python train.py --dataset="photos with spoken descriptions (Open Images, Localized Narratives)" --encoder_mlp_ratio=4 --encoder_expert_mlp_ratio=0.25 --residual_init="none"
Rows from block 3 of the image encoder, named by matrix and row number. Rows with one number belong to one attention dimension. Each number is 128 + 24 x the weight over its row's rms, rounded and kept within 0 to 255. All counts start at 0. Numbers have three digits each.
# q: attention query, key and value (stacked) (encoder.blocks.3.attn.qkv.weight, 576x192, the q third), inputs 0-63
# k: attention query, key and value (stacked) (encoder.blocks.3.attn.qkv.weight, 576x192, the k third), inputs 0-63
q.29:121136119113133123122129128111118135133193084090107122122077115133152157118185200089125119180132145087149132137126145102121116121129148142137100148114159143144104124107126086150117110139155153
q.30:137147134089124122124119133106108130110205101139148098133141181205131169131193088121142094107134141100151139154107151132144147121123140142127142094128088140154106167129127129154144148094167137
q.31:117147101146103124122106115118104117109143157142122146133124134145157115159218088151114135110122126134101115123158111137133130145118110112163141112088131147152104139121147170155113143130082119
q.32:114144131093123142131161138133134178142131108144113172079096121119146104086165135142142132139135134141182103140130097139142151114103127129120109095098163139092149071114087124107132147160114147
q.33:078111150118121145120130147132136142119129084153141134089055131128147137102118132122141169191112139096115109096168099126131121135127108100135115131132152137118105112143107091118088160123152114
q.34:144079149141130097138131177132131098107126116128119110124126168123154099111122128119171096161120132055151092105121137102169172088135115128135095136137114076106178127166105148083106131106127093
q.35:102132134115144151129118129151093169140149132166153116109095104097128117104162088135138142152165118168131110083144129117157117127128098118150132128134112131120124097140140109172128119155137130
q.36:143101104090141128130135125129132112113098116146147108110139111076103116114098088146156127117127115151124126115128133110117136108124134139122138124110108119133169149130122097078148095099170127
q.37:115156141125133159104132104114132156146132132152142125103086070137099148116144135131097191132127120171139146120184106133102088171125136109119158120120146168118081129127140068147128128143110149
q.38:106158099106139166114111105154105086148128193139138166153137122094093144188122145146106108106170097184100112133164128157123114178126079135158168168112142172124101153103170101131126116178095159
q.39:101147128099116155118133105169140113131095130111115159138110101084109106152096168139126150177140141166093129134137126161131133129128101126149132148134134128102140087096134123079143098164104139
q.40:130136123098111116109132123062106114111200144123117170122116112144140174145183172089115117124100145103110131127156133143127126170104140129123122097111195148114089135112105099149118143147108141
q.41:130155147118117112132128099125152121140136190112138129161158115146108154149079176104101139117100128107139132134110121139121113138111134125101142124129123144106065099124132135113114129137055106
q.42:134187132120105133153119108118113096102126137122112143153142164178108145162106146105074158109097134138129160139110108181083090150139152125135171129135105147154097160073150175131104126137129117
q.43:101145152127118138160121139127096128085119112139095154123109181152158141156108130096097175172099156090133125093119110155110131131139129111158138128134091116147114130114135170132090121127168099
q.44:118092129131126121130123163142125123132133138105110151124111167117139121131129159113155093155142130085128073109131128139150159106127095134140109153125136091103153130128108138092102127131132129
q.45:063111136125129167118121134122125107111130125167133138109071135140136144137097121118144150186124122106105077113144119137123112142124119134129140151145132124151104118150122105102102138147150100
q.46:128138143164140114123120138138109133116111182133138100186124130134116125162084129135113150101101102148112154143150144104127120142119112129107138145116111105123116104133125138141112163172087094
q.47:116116122167137116124131141084095152125151169133125134110123158171132175125180115147132110087110136133116123138122138105126102149110134136136139135105160137145101195148145138168132170113145140
q.48:103143192169134125122104147110125124138124128142138137119106101099159142130108132096140177157162145107155116099142149132152135106147150132126116126135122138123094130123111119148122133116150114
q.49:127102134103139148149145138149146116123084096129128135104134086055101102109087076128137136138163115152098116090127132123124129127132116131143142148138126118118154122144118106084116106105141123
q.50:120133144153134123136117134096103137120179164125160123133128131201151197140156132115115122087108140108144126140127156128131129145122123134109135113131110116127076165156111131180116159128136132
q.51:146114137173137137118139165054133165153114153109139095088105086104135171120134153114135116139145145102097121137115147100103130154156140137129104129128164121155121154147133093166133143130147140
q.52:135143121107148119135108123177120110120109142144128126148173155178113128139096060136115155089124115174102157140112143132128120104121132134126164121156076114151131148136134181120145117136125102
q.53:116121105150153122111130131142125159157144145148159084123131074112103113107151119151147111079175097155146122130135161096148141146101129135113145107100137145134114129153158088175150117135094136
q.54:127152125121127127145120100133130113133091136133133084133161131131112124122084113143115161070134118175114171137103127127116118136141168126123135120140117139155131144129144139122156098116136133
q.55:141141157117110128103123150101124144131185153145130140126136172197157169135164111107131117072075117104155115119119134107131114156116130123084145098125117162138090178131104127163139169128132132
q.56:136124130152123133130121132102111155116178137130130086119093148185161160129206144119143130111112147106179128134131144122135111115123119117133122126124126148146100150130124166192112174115158142
q.57:130113164158148122134158121094147106137142143106165126099107114125134198118110164090149130113127135140106127113147152119124128139127140145093097147115170118144132163153137068144129137116139143
q.58:116121140131112121126148127145167099134087144117137140152147114114090136150064184114140158149129127123112146134152136140110122116153142144102091138116143120115129143122125104113111107128102115
q.59:139113075146122112106114179147106106128102166087112157122132090124172131154153121139156146093085134123070093175131131117125113156115149139147157126101139113120115154120127178167134108120125142
q.60:084144133133123162097134095109143153143118107152167096108087053140103142114116124135102185129120115157119135117169119120092101164123132113109159123117149178142094125148148076139130130139113142
q.61:109175140091127139121122089148112080093114139136104155143117158134132116120146086155136126137167148149118124126125135120145168132133154153139147109152145157121139074112105136081124107120124145
q.62:172119098128140113105123126148098141150149152102115151149163148106123102141162110142148066096167097126123104133092143133148158114108103134133123115122121111108147123123119154138147107143130143
q.63:139096130149085098136163159110138155120118112106104147094112137131158112101136146104141097181107166093135119136112122112155156093128124110138076104125130088083175091126079133103117135095153131
q.64:107111106129141140133128116109115114126087157150135136156094159104120134130087148115132124076145142145112109091140116128141133147122123121128152147119163103132113177148134130084115158127192137
q.65:137128154133154122161135131184151125111121087140139105132126117108126146149145123142093192166110125135135125137136132139132107131125113123115119128128138145149080100190132136168093150119084093
q.66:126143115138116144155157113167132109120117089147122092134169140145128106145164110169116162122115121153145121142102121162137140109126118113173134150132077143110114083115139120144134072145074112
q.67:141112105153156140152115141150097091139122138137114137138142094115125109140066109145153152137128090128097090103117145135148147105150110171166143140120129133132126109119166130108131106151104101
q.68:148110118167096139113134107164141130122116130149108120106110153130162158119135144110115143135141129148170114114123122138126124113101134131179129093137151135134138098108138177128119067182175112
q.69:106103120121111114136082127098124153142131173116106159120097114101131139115076108118156099117107110102088117078135141108141135138129145124135117134132140120142142166123139110109119169082181150
q.70:081120115138152156127121123136099110134083164166142133142098133130114149137088126096138143093146124137125103090137123153139128150136102134140171158126136120138108162140157122097113150153174134
q.71:104140099159129169136101122123093099120132169141125161142094162126135152144104151115104125100145129160115109084139128167130117163124109141166164140123151117149134137096123164125101136171154132
q.72:134136092141114127143113131117087106119117166111108148175118123107138128157134145133151108093121122157055108092111137148142144112137121133147137162121101143147132183129150115085133104120160135
q.73:136110146074127120133134146164150108128111118105100154143114115097129143164122088119134146151109126067112149093127121113127099124117177127087138138137122092161119133174140092162128114072171124
q.74:131165120106128162136153124147110096101110120126153120109141137182145098168203111162156162132117132143104124141098124160132172107171098119110127149135102163118113119120129069147140091128080126
q.75:124132131127131138121177134141135146123120107109134140128099125114147131094097145119115130116135134141177149155144135114123103150114136144105138116106177134108143106106109178103118106131132128
q.76:129139138106123139131103139124163120131180133116161113092135134139097139115162117132130120138140115134127122167103121118130112145133141126118130111120121123129099115138140062166124183123088134
q.77:126124131118140115127120125108122155141159123118131130105094119101125131126198149128123120137137138105093137129137113116132114157126122124130118127135128134166081165137106079142125153089133150
q.78:153112119115096107138133133083116139122093096117115094156147124095134136147152126128139111113110149132077128144111095125118116108166139110135112167153098161135114176126136120108128088075181160
q.79:106137139112131141116135112097141137137148147119137130070066101145104160096174119126134133140128120118116132126138111121110099145140122142118133100123157147145087144140130061142127190119140140
q.80:144143125107125111122123156157125098138106147109107139137128127113106132165158110116139126097095101093093139101163117110127124125127114128121130134134144148122170138130142121117122108081145131
q.81:127140124109118133155124115164147149110143084167153070125192130141119126150169148134129137134130125122162148147114117147124106125148145112152093173113056141112116099127118116144117118128049117
q.82:136141108177128115103110113101081101137125166115109151169119127137149125173129151116148100096121134158078131086130151141128136109119107144143148132125143137127158164101138176114145127141169125
q.83:164133127088099103105151156083137116142143086153139105092090115057090124107127102110129161139105118110119149110131122135093106181133152110127140102119148155155092152129125082107123151108148136
q.84:125176140118110135105164106147104111121124103143128145158156171127130112149118163127118135105139142168154133158129149158153128112138148138138132137116132150093157119092126169119141075153107110
q.85:103143106140167172104141118179103131156084136130152133142152111126075135148058117143128133102159083142093119156151139129128101139149105153107169133116130147130094151134165095082154130138149161
q.86:132104111132133132146154116070135137144130161134150157133124113117141128104096163129137110089156137150099113098147115115134138120110147146124125125139154171103125179105133170093137121131194131
q.87:136165137103109138155127145119153109124132111162151090085130122123104137118146096124122180160129118152164151132111129147124110145155139127131145117134099142123093080117139120171131081178094114
q.88:145128150107138111138097134100147127135131166116136147115118103169120150142144111111106109099131105156113149119147131133141143117126139131107125115124137130132136133152129085139117145142113159
q.89:133133144098111155117144126123162126136144107147152105069084120162123150085185105134117166160138133128160171163102124127109126136145124114113132091108123167140094107121116077161141152124139123
q.90:124107154152149128122147117137143160140086119139125121087106137107143141084082100140103157137106125108149154148123135110103102174133171154161126110145119110144137129142158173120107144144153104
q.91:130140139148134129129115132089135084165181140112137179155087106101137135097096122106157097155104101145108138077123141087091118124110166135106161097149164136157124132119142145138093136130171135
q.92:135089127111140088133127123088134161153118112115154134122125113060120133087110106116137101118106125095080132099123120115098134145120159122088125132126183124126122166151116118087133116068182120
q.93:139140116116106176138115130151137116105180185140124115142142139120117119124153135140123143163165121126145132125094121135132166121140112122165150112154113140124075111130141110154119157147065144
q.94:129109131151129112132170108181147186105111073129135110091151149157137138118102129119104137131128132104163122167151144109159108145128140154139096135111091103145163120134131155148120126119094100
q.95:122113156165115171134102125095121104135089180152108149140125137164122172136125113122132154106144131151132149122142125141137126117133121139152129119152142147117113154106131173129141146162130154
q.96:119157136118121128143095135119131131113204173115126161096084134109136144109126137125110119152130134147163153118130143125115114128155138153126122063138174114142110081109114135149115150152098101
q.97:114121122125118134095171119189122131115073111163110085140164155164114103146174128139112139110139164128112107140113112160131159104134083123127109131122109097090127130122139125111145080141099110
q.98:108095112119131106139151119102121167145073074142114138145154102090152139124078115100138117108136121122103079140169133095109136106110149151115124180136112107087185140141116179139133154106164131
q.99:114108172121129124125115125152160128116113106134147113107181138146118137124088120102113149161128132107217144161142139123142112147133144136116113142126141111089146086138114165141133127139095096
q.100:124110128114117139144110117126141147135064158124127101160178085112145132117108103146135149133154143105144115103117107124143121125137162152091110156125074141138124163142143143187137135127161118
q.101:127097121172110138132097118177109124145144181124119150159152096076118111122102152109114115147129116122158130073118134134130129110117132150152134128138132124120080124134159193121121152174130099
q.102:139139151104128114116146115150149144120123087142156102083153120117120149113119126102112145160143131108208144167136136120112104155136141108115121108121133094132124072134111134135127136135105119
q.103:103107128157138106139107107092104136123093150130117133188131138113149136130097179125126073078133131126109102113156124109160158129111129151119119168131141139116141189114128170084148160114174148
q.104:148152121142144146116142145122113086123129151100125177163109082113149135121086145119147123120130144175122123131131144129162139111126115113124134127142119160123078146110156168126139150163178137
q.105:135177151077130129168124170102124064095175157118160168121107121162093096145128121140130179119130153203142163110120133125138123105140124122136142108093145175116121107105107147114131122138112113
q.106:148135093147138131149106150095104126151135187119140155193116111088127129100131168094128100142133155166092121115131117121141151094113107134092132091136129125118134133103132171139101149150162147
q.107:117114100153125123127182156135098146111137068126154121122139131106139132129125153126094127147135137148113106139122133165131097126119103099129100118140141145111148121140116136130127084109124106
q.108:115132112123120148125144114066092133137089143123140118147119154089126161143133152101123108093125146160101124119138093131120105159128117111142144159136134141141106212130127117101116135114212181
q.109:120141149141129137087100118116125094138138156129111151160124138189110137149158126132151123100151114150123137134094126133148167124134103103107152124142157139108125118125128119143135137136139153
q.110:124117157091114125125124130142168153127148100124154118071124129124100142090144114112117133132146130096169135159130125115123128130128136107105108099119140128148112122166117078158131184105112147
q.111:124098105176137118125097125123100134124092154117104146183157116116132122155098139121141094109144130136072091077134136145149155107114143143161121162134106106121145197129147144096130097119155137
q.112:135146135103122139109106140137103099109155147110122150115081130169124145134151125155142143130138130145155158093159118129129129095123124127098132121105104136134146130121105107113138140140173137
q.113:129101133160138143137074133100133110160128178115115137136098115119126108131077131134126098125113115099093112057131124117125115116124113139159133121155126115126101145116149161118102146152166132
q.114:129108121151140108149132131094137137141146130131155116131128129080133110117133171134143086160135142098116116101136122115112117145120138121134119127151137124147089155135133130122107130119131120
q.115:145154140115116152142109128188149117122158121130139117081134138164105153142170114142105144140122125165142134140094134150125152117155111127146139111138099145141094083128122083147122144170063126
q.116:104122114137125151129123121142147135130136169150141099146109130105144137147174143163140105098123146093129098116079128116122153166136126139150125098136101117128067156125127112095147105126106161
q.117:120135139087123138150124137136140119120179157110163136074109131151120136108138105147136136144137132121162147158110119126123125151131119112096130085113156130154117137163120073129108164092135148
q.118:130118136156128122141108098134085145141122166102101168154105105153128132142119135128154133125153132137088123070130118124163154084127128134108139115128143116118122110132112132168137151177204152
q.119:128086135129132131138128115107124146143069116134113131130174103095147131141059131105120139111133120117174131131134134114125124134123164150131113146146105105108138131130131187123131141122154124
q.120:129152127113123128106179138138129120121107127114147147078080152189131154123152122129122154133127123154100133173137138135132133138106105108126134139098173175112130123117115143134129123164165134
q.121:137148138171123144164083115125152090134124200115100102111153131155084143151163139108126138167131132132158148111113131135136105111131117117133137101133137118153088110151109093122141137157113144
q.122:130122144143127113121158133160145127137135147135118127081126142111097157090072130075108149139146099132199169125142126126125100154127170138117136073135166130143128105133139180145118134186150129
q.123:136162142092120163132137112122143111110138134132144118114095113150114140138200091149106149160148125150125151133100144139122136121156128112113133101122110178128104124112122092163155145146095155
q.124:118104126080143100144118155144138141137111081133137107139156130105141125111114155120156115143134135088135095113126107113155136118120121115118117175121114109129119160169103091106106146051138140
q.125:132100138152109099126089159058124114121139115106127120105109100119135166134102129106117120161131116132138130038167151146118101133163130148146138119135126134118133165098140182135132139145166098
k.29:112138117095160146123123134101118142118141140123108118113175160114094124112142100172132102100138137110102149156139141090132113125084112140144116091111108109076121067111138138147158174115089130
k.30:140115109111119145142163108154179147115177138127145118078129137128155080088109094133146108178133167111144133169111150110122119135117174118092133090122161080121134088140106098122155120136078126
k.31:134144098105107120114140131134148138149124104107128170145131107091108092144132154110109112152085152137170128105110093130157151119101098112079142092128184131113180092125106114094108167119137116
k.32:123125127119142128129057162083125100150100159132126110136157146142110137113063125150126135085113150138132126109122109127125148137156117136143129127135152085133168113127132142072114209112117118
k.33:113134129119166135106139126111161114117113162091162141150147147179109118133161129158123119108164085116102111182158120098113135128115134122111125115080143148094163119135148081119169176131069153
k.34:122134138122139109150145125130132114072099121112127147162171140159159180152139183134114135079125132145126130147121143122122132111129164118117132115128145110133122149144129128106136176133102139
k.35:134119124161112136155122091123162114156067145130117122151070113137104126147102120119140096139133160118119150158112109132138126126151099150113135133118170134154150132162110105103149114106139147
k.36:119142099169125154141153126152136106142085130142113104127118106140130156147086152111101155112117110164101144118108123177122113125152161132137168128134106144167116169148130145109116079136150121
k.37:121124119144138167100121126114130122178141147139129127125095144136112088115126089133144096169159118108113115150139129125146134144123068158140123149123112151106132100118125147153146071117109148
k.38:114118123158109150123126131100108141163091112135118129130070096098122139107146124118115116131109118144135131130130120144148134144127092131133126115118167161125083107130103154143133109132152123
k.39:111127136127128137118088170067109139152118147127132136146080107054100127107144125120134126096102112156133108085130109144116143131143083118139146109121141182144137134117149156136102202128162133
k.40:089128142127148111087100131095124146130127109127130129132210154126124083073140120136141073105125144117139113143142125096125144129097134126118101102101141103124165068107104150101114178108134116
k.41:118103152128157131116111156084045127119162149128148119138082139093142129108179101133114096090127102118129096121145143110111131136101103105138099157134118178120081110117161163165119118086132150
k.42:132120111097143136103140156128122153123207113128144125088053117092117042093171109121137142149136101125133119095130144138114139133115127110110128109113117147114132110120130110174136117143150131
k.43:117137121100159147140152151131155150103172132102175157130085125128109077132157150149161142130152108126129124138143151099110125126108150107096129104096147148105160140137151076134156147109108143
k.44:105133130123134117136120122115132118090087118105126155152169111141139192132163149142110128066116107141125129157145131126129141119123136114130123091099149126115105117142123139095132218145113124
k.45:125126112128167167128131114098140114108097117104156168159089105168114143136179151146119109101157084141101120180147126119119135141126152112103126098096169157097125115155135101112180169133106158
k.46:123114158134125115117184098102118175113111121125160150161123124093154127159184147133133099138154125125148132151159129099142147109108126093111099165155112175154142162139145123168150064140131147
k.47:125138112113124117122176109176164140126130064131117128126175107163131119113129129154114085200149136090149136147117142102134125138101165123107105122110123116113097120139101098108148075159094129
k.48:152146135115146097126110096066092138128127177126099128117106157138118161148179116082169110103130116115147140139136152133127115127110073158157128123117083104139148097145126131161147142118113154
k.49:121149113161106140141141138129145089151086162133112126161084105143111138149108162112109127069125120178105149125118127154133132130135149124146153146115137157141107160145132140137125122137156118
k.50:130108133111153105115147098140135126110128092131119117113171158147139092115158100124132069182159136071145115164105156093132126128101168129110097152124152120116128097118110129105160082140096144
k.51:148123131125137121108138114141134110094136075114089135162198152143138167150132136159123118192166120094085123154141135118132093121123121147161136155120113111093107098124111105119135090127080125
k.52:128118117130117118141144112153142171152147138153157119117074110074148088111117144109122126136132144138122134116106129144118116127144144099109127155142128147154120157141131109168122076145170128
k.53:126115117162111124137114088138101112162070112137100127158145133137136164133090131115127116134122159139126133136111105152153152117141107165141116163158137143148114150128109153112109054122151134
k.54:139115121127126136135146133130128152178168133145116110099067120094120061140106134110146148183124124148126133091120120147122117120147113138139144160140091139164120151122135131163110035133175123
k.55:127135110109133139111149110171141149107157110136147112112162139141145086090126111144139099153153157103146115154126149098150138132099173115094098129110154066126154098127099114109134091111066125
k.56:141123113098142104133152110136168141113151105119113114095143170156137102111122087143139087177149176077147131135122139071108119114101124125120111114110131077098150088134120084101166141112077144
k.57:113124138120157127104165108156126110108103103135082124147190148177125140137147116173105101151173105090121125149139139088118120135108144150156124150136078104090087096121135131155167076128092114
k.58:133100138124142117130121119089080142121155140131145142127117123091105147114169122152117138087142104146088107131149150144104130126129099142152131167115063196105116130113159148202134096120133140
k.59:126154114097129121096161130168158169133119069106121175148189155118124106177119132107122130158134128122169125150131117163132127132120112110092119118110124115137183104106116111075107104158159108
k.60:119126121145144183093121112098128108173126159131140126139108139154113102141135096123130101152148106144093110167158128125135131143128087158156118151139127165112132103103120124143139076112112159
k.61:163133118126113138109086153086105115159160138154151126092075121097106100109081132114121162061101125174128138118121104147117105143153116131133140135138168131164140108114137156125115184104148149
k.62:148140138156070087154114114123116128122095121149090102126163115095142166124075123119106146111073180142160138103104111148156123121138129124140136123134145105148095118144106161106079143135173110
k.63:119148133111135083126098153131141106105144138115131135137194150167133170135110145131121136089122136114128120130129125104113121130118144130145146119128112091132156132130142118086119199125087119
k.64:140127116117139145145157100108114088112094065135140107123124097150142103131101127175131159135109122156101141134096133117141154132150162144125147123128121123104132117127129133096186114119112108
k.65:124137121138143131113101119190097165127125147109113128140156152096142122094084123129120124123159146116099087159129130119103152110154068115123108127116169103144143141153129165113137198144159134
k.66:128129121114127142147126136080081143120129124118157127128085088055135098134112145125143161084141119148112133136138110143118140122122086131141130128102161161146137158114135099142127184131162156
k.67:102119134151125141134127135123149150111088152124120118150091048123127156120142141140132117139152114156131125158140111134129125129153076102130127108098122131133119100156145113137117156171104128
k.68:114097138112136099142174152080095155104123135127121109138147080057135168110109153129076123126145101143160100102136128114140146091134143087098112120149163115147128156103128160116127144118154156
k.69:109138123144127124127144116173163074120124159138122127102146161211143131149122119160139133198117143122131118159139120117126113154134163116093140129106074098123114094144113182114140089152070095
k.70:130136111143132150145163093106111100116094076152148111123098068125115101132100112185142170137110134144087134129104122119135138125148153145124126111111142132116130106156136122104172140118095120
k.71:128124136117107135147134110142129124121079059135135104162110057090115123136089144165135167121116124130127130141110121126129141108122097129124127115106136145119124129155123121082152145118123121
k.72:109126146104138146134137126185143139115117114126129138154115087154125115154110134148134142156132119120160128150129145152127133114125108104105128110122113134114124091137131093129139143159085115
k.73:120132125167118101147148111129179115137123157124135119149142174189115141128115137152136078129123126154133120132139123136128108156130140121126164125105088095124111118136150168102124102155104084
k.74:127133124100127154147096119127125161146158122115145157118071108085116061114113132100142160141120120126141133119134138151112133153114104120127137142118136150154140121123138038152127123161146142
k.75:110136176095143089121141142119146145100126131150134154160182087043120156121158181137124115120134119129171126134138127128133147103129114123126109137133135132141114134123099121105110140087138141
k.76:144136106168113131115073121124154117139153133103102116097066156170126127104119081115126171164107133136107154105127141107132095152120146160145123163163111136127147122138132140150149109135166128
k.77:145131128148132134125097107138132085153170138116119118124155190181116102137102074126129141130115152104124146104109129121128124134118145154135105130160088114134144102094122169121163115121102115
k.78:124137117086138119120144146182104118120161110122145121121150207165122085139129101146137128123140109100147131131143149146119116119132158146137144144136096124114142116112127126159137136141127127
k.79:139130121158128147128081123149151081151156123112116116114148110139120095107102102121135146127113154130120139091111138116120115147112165146132120161167072135140130113109155161119131125120098123
k.80:100148128110131119160161142160141156107130169159136131181121135135113149138119154122128128142131112136144123113118132145134111138117137087118159106102117108119080086156104135105098126181095132
k.81:149125098148143122108083147103112098131127122109149155107079140129095109112112102172139155105107137130094107147140114130108121119111094149170100135137146128144140156118147128151165201129172161
k.82:103117150071114140134131135195141179116131114155117124136156103124124139137138154107115121126142105107162134161128124139135141107135098091115138128117113119105095125133121119090115122117072117
k.83:126146099155143154125103138140125088124160126109132122125147133107123140101119121163144139110110138130095123088098137118110114131115163162128124129175085113113121135130130141112121119138149106
k.84:111114158104123119144132144123104173148148123134141114157137094035117132129135162102119120076146106144162125120150117143130161095144095090105141097107167145131122136119121085120101157120158144
k.85:114122121161143154141120133112174114116149155149134107127128053083121131092129129143134114132129121128134130085116117114132123120131124098118132101117122131133120066165142126130113163147066102
k.86:137128113090141134137192132099120081111122092148137112064155119117127138155180118149142134140124130125129123152123131127120123110123142156095113123134132155135114117123119061131136144119094131
k.87:157130123124129129124110151100125137142123106118139122136108097056123125101114129100125156099135128144127118100139124120121103112112108138142132155148139133145132173118138095163119162139186134
k.88:120166120142114125116104109206181124124131134114146150130078121171119067109136115115165125116118146105110156135116133134124110172109128118136123130144096135115126134129129170180165072152123095
k.89:163123109149130146121085110075121111136170140122142122112130101091119111117101111112128145136128162136123142103118116124109127142131134144132131136163127149147146146118147111155109134115173139
k.90:119130130134140099133159147090150113136098103140140127121187124138129167144144111129103134113108131172148096123139135128133121085169154138090086117159146100146116172131119158135140131129158121
k.91:124138165132125122105134155168170140114120097118109102144190133126183155122170131113102124106131122112124142143129152110146121114138145130121129111136105118104083135124097192104101112113119133
k.92:114123126110118154119127129136138047105143155128129129115174204182092125150129110157106086135123131105111135127125125153127138142119192133125150130119113112121124131111120163123132108154085097
k.93:140115138148111133142089106132095142133104082102125113123069071100155104104117107102133177147123121147110118165130127118137148118108080156175110130132117149144123138130130111152145136112191131
k.94:130127121146123084116163158071162100105107137132087140120168170105115137101125112151138115163137117182125113129144093136118129102161104122124117119107186088135138157165106148128150118120127108
k.95:134147123117133125125145120112109199153134105144152120132084067089180095142123136101126144101147155115142140099134146113123111112105128146120113126182116173113124134124154118164164114114122122
k.96:121129146149103112099085156164116139124096092106098109180168140121134137109146107077137140143114110140148113124131124125131112108128128126175114143153112147116126151127094176110108108105190112
k.97:142134136113144140138095135055119165105138153139148132107105103060121099151118103128143150116117110151146143156141136125098156116145082097138127130097149151137130136133134068146112160131105151
k.98:127135132099148127120189117110136131121123136141138145107163175161162120141148134180115106111151125136154134147122130118122142125128159118098129081133169097136090135112128129103133122124104139
k.99:145119127172111107135158139069128133146129149113126127097130148117138158103149121127108087105122130137089133107138100115122137131133139118136128114123177098133132182129127160144124117096172120
k.100:123123129140126137101182120147155105159125108121090139085120172132126135155153115151142104127152162150108131150128138117115104158116109109111134142126119078107126158148128157144171092182108101
k.101:121129140155133102153168150115113165145072119145115112145127098162155185141123141132121111142151132120145128164125100103135131093138096138122106099105143095132113115149128169123136149147139102
k.102:134118117147134111110120142071112120146145131128127132114141138093155137109135114118113108096102162132099128095124115130121126106137157116135113117150160112125146178122123170147127124092188125
k.103:105108158113130129131152114133159105113130116134139152130160161187140115145158135145105087134138119099139138145123129121135139142141135118116151092099121124124106087137103124097139134130070096
k.104:124120144101142148121108104163077166124110100118108138125086094133172117131118163097108111133144139130140135096121139106149144130131119136124112066157134146110085112121150140147111137123139109
k.105:113135123112111133119081126135113132142117110129127128176084102098134126121142130093102139092135092096150151083151153137127099147121119134157124141142129183070121128109115120136092125144176120
k.106:121124158120120125102127097164147109126088135128116134139145179169139159153181147109109141124115101103140098147131129108115134125128082137131129156160097124128157139122128138124113140126114139
k.107:129118148089120107112092122111107109100140113113117127174202153074094142156136155161138086132136107138168112163125107122108141124124088103150120127093147102119148118145140113058127181105131142
k.108:143132120089139135131150115161111088132129050147134102116157151140108082126098096161141148128122127095128133105118151118139130112128181140112140110134117115101125117118125123108152119110112109
k.109:131124150134134137138106106130089179146165153163138144118102075112126124128087133086148114117132144104147170119121147140124160128120097139135126121157137165115136085109146098125133081103101118
k.110:160139108181140117119102113103112089126146142118125144111115161169122120115112095150126126146115141139086137087133113104128117156118167162155109134155107109125146134116141156150139083126153137
k.111:113126127104127112124192145139133135119112141135127138097151127158141129144132121149124106141119116107153136165135131138137148109138135107112129112123148126130138116137128109124159108123070123
k.112:134127134145120141122111103147142212119164178120129140142112100094114120091144163107121123124126145126153135098115133126156124166130135132136140117136116165101094132112119129141128102117077107
k.113:128149108137120117112166146121137138128060137137126090132124140180144159159120089140119159159149123141098113164134146120138110117116138137129103121124109104131139150132118149123143119107097136
k.114:151113121127111126143130148107127034124107089114131112136196189211123147139139097139113107149116086110092122157121123112141131096118116150151122145119098117141139151111138121099124143145134133
k.115:110125096152122133153076118119115138154141150093147135141054099090115101126098119087143168106123140133092122104130129134119110112122107127147114154144129133122141137104148139145118162162154134
k.116:152134095146122167143098133111113106117107099141136109094135097155134112134142079155130163179117107147118114137115113151135137101139113155121106124122122147148136132115160070130165170096130134
k.117:134131116163136160114070126168127106143139120116104133149115149137118107109137115114132147176121167128083151100129129113132083148122150151149125157159072147110141128131122153138126081127136115
k.118:128096170124101133116157113160119146150079164152115115110096128166152099148149128089123098154124139135151144148134121122130120118130055152135109116188119139110126132116129130122153087131095122
k.119:124116107139146130110174141096106112129120130144126143101124131138137137118144109139103128110135113149115127138137110113141115121154148134122085091135193100114122142127123175152134109117129128
k.120:149115146104126119138120144119122183122178086138116115123137067058096132116126171142092121143151139128152130113131113105136152115139117126107133123139131120137102115146106077104104164107117139
k.121:124129150186109138110114119170120110158132154130125125153077136158141131090093108110112130093121124136092115091095118101124122107102110148187108164145147137100154125122129213179134127132129104
k.122:150150123136128119115149154122101173116096116137121113151173068106147178096154140119140144121132143135120126109131118101136125091134125121127110123151145121122094152135093192141120123114181110
k.123:144124113140134142145080111103110132167178133115148123139097109089122083118107115101138150111118161135135134084136144133099118143130106154122135133169123149149145133105157109155125132126156133
k.124:143122111164137150105139123108120079118141172125126145090106202211135108133130106167120104149141148106088132119132139124124135150125167150133132119111127093120138114110121134136168110155116114
k.125:135141149085156105122156134154122164131133099129119088137157147102150149127105131130104139084116140110136109093112110116106140116139127062139132125152174078118102146107105157109122104136116097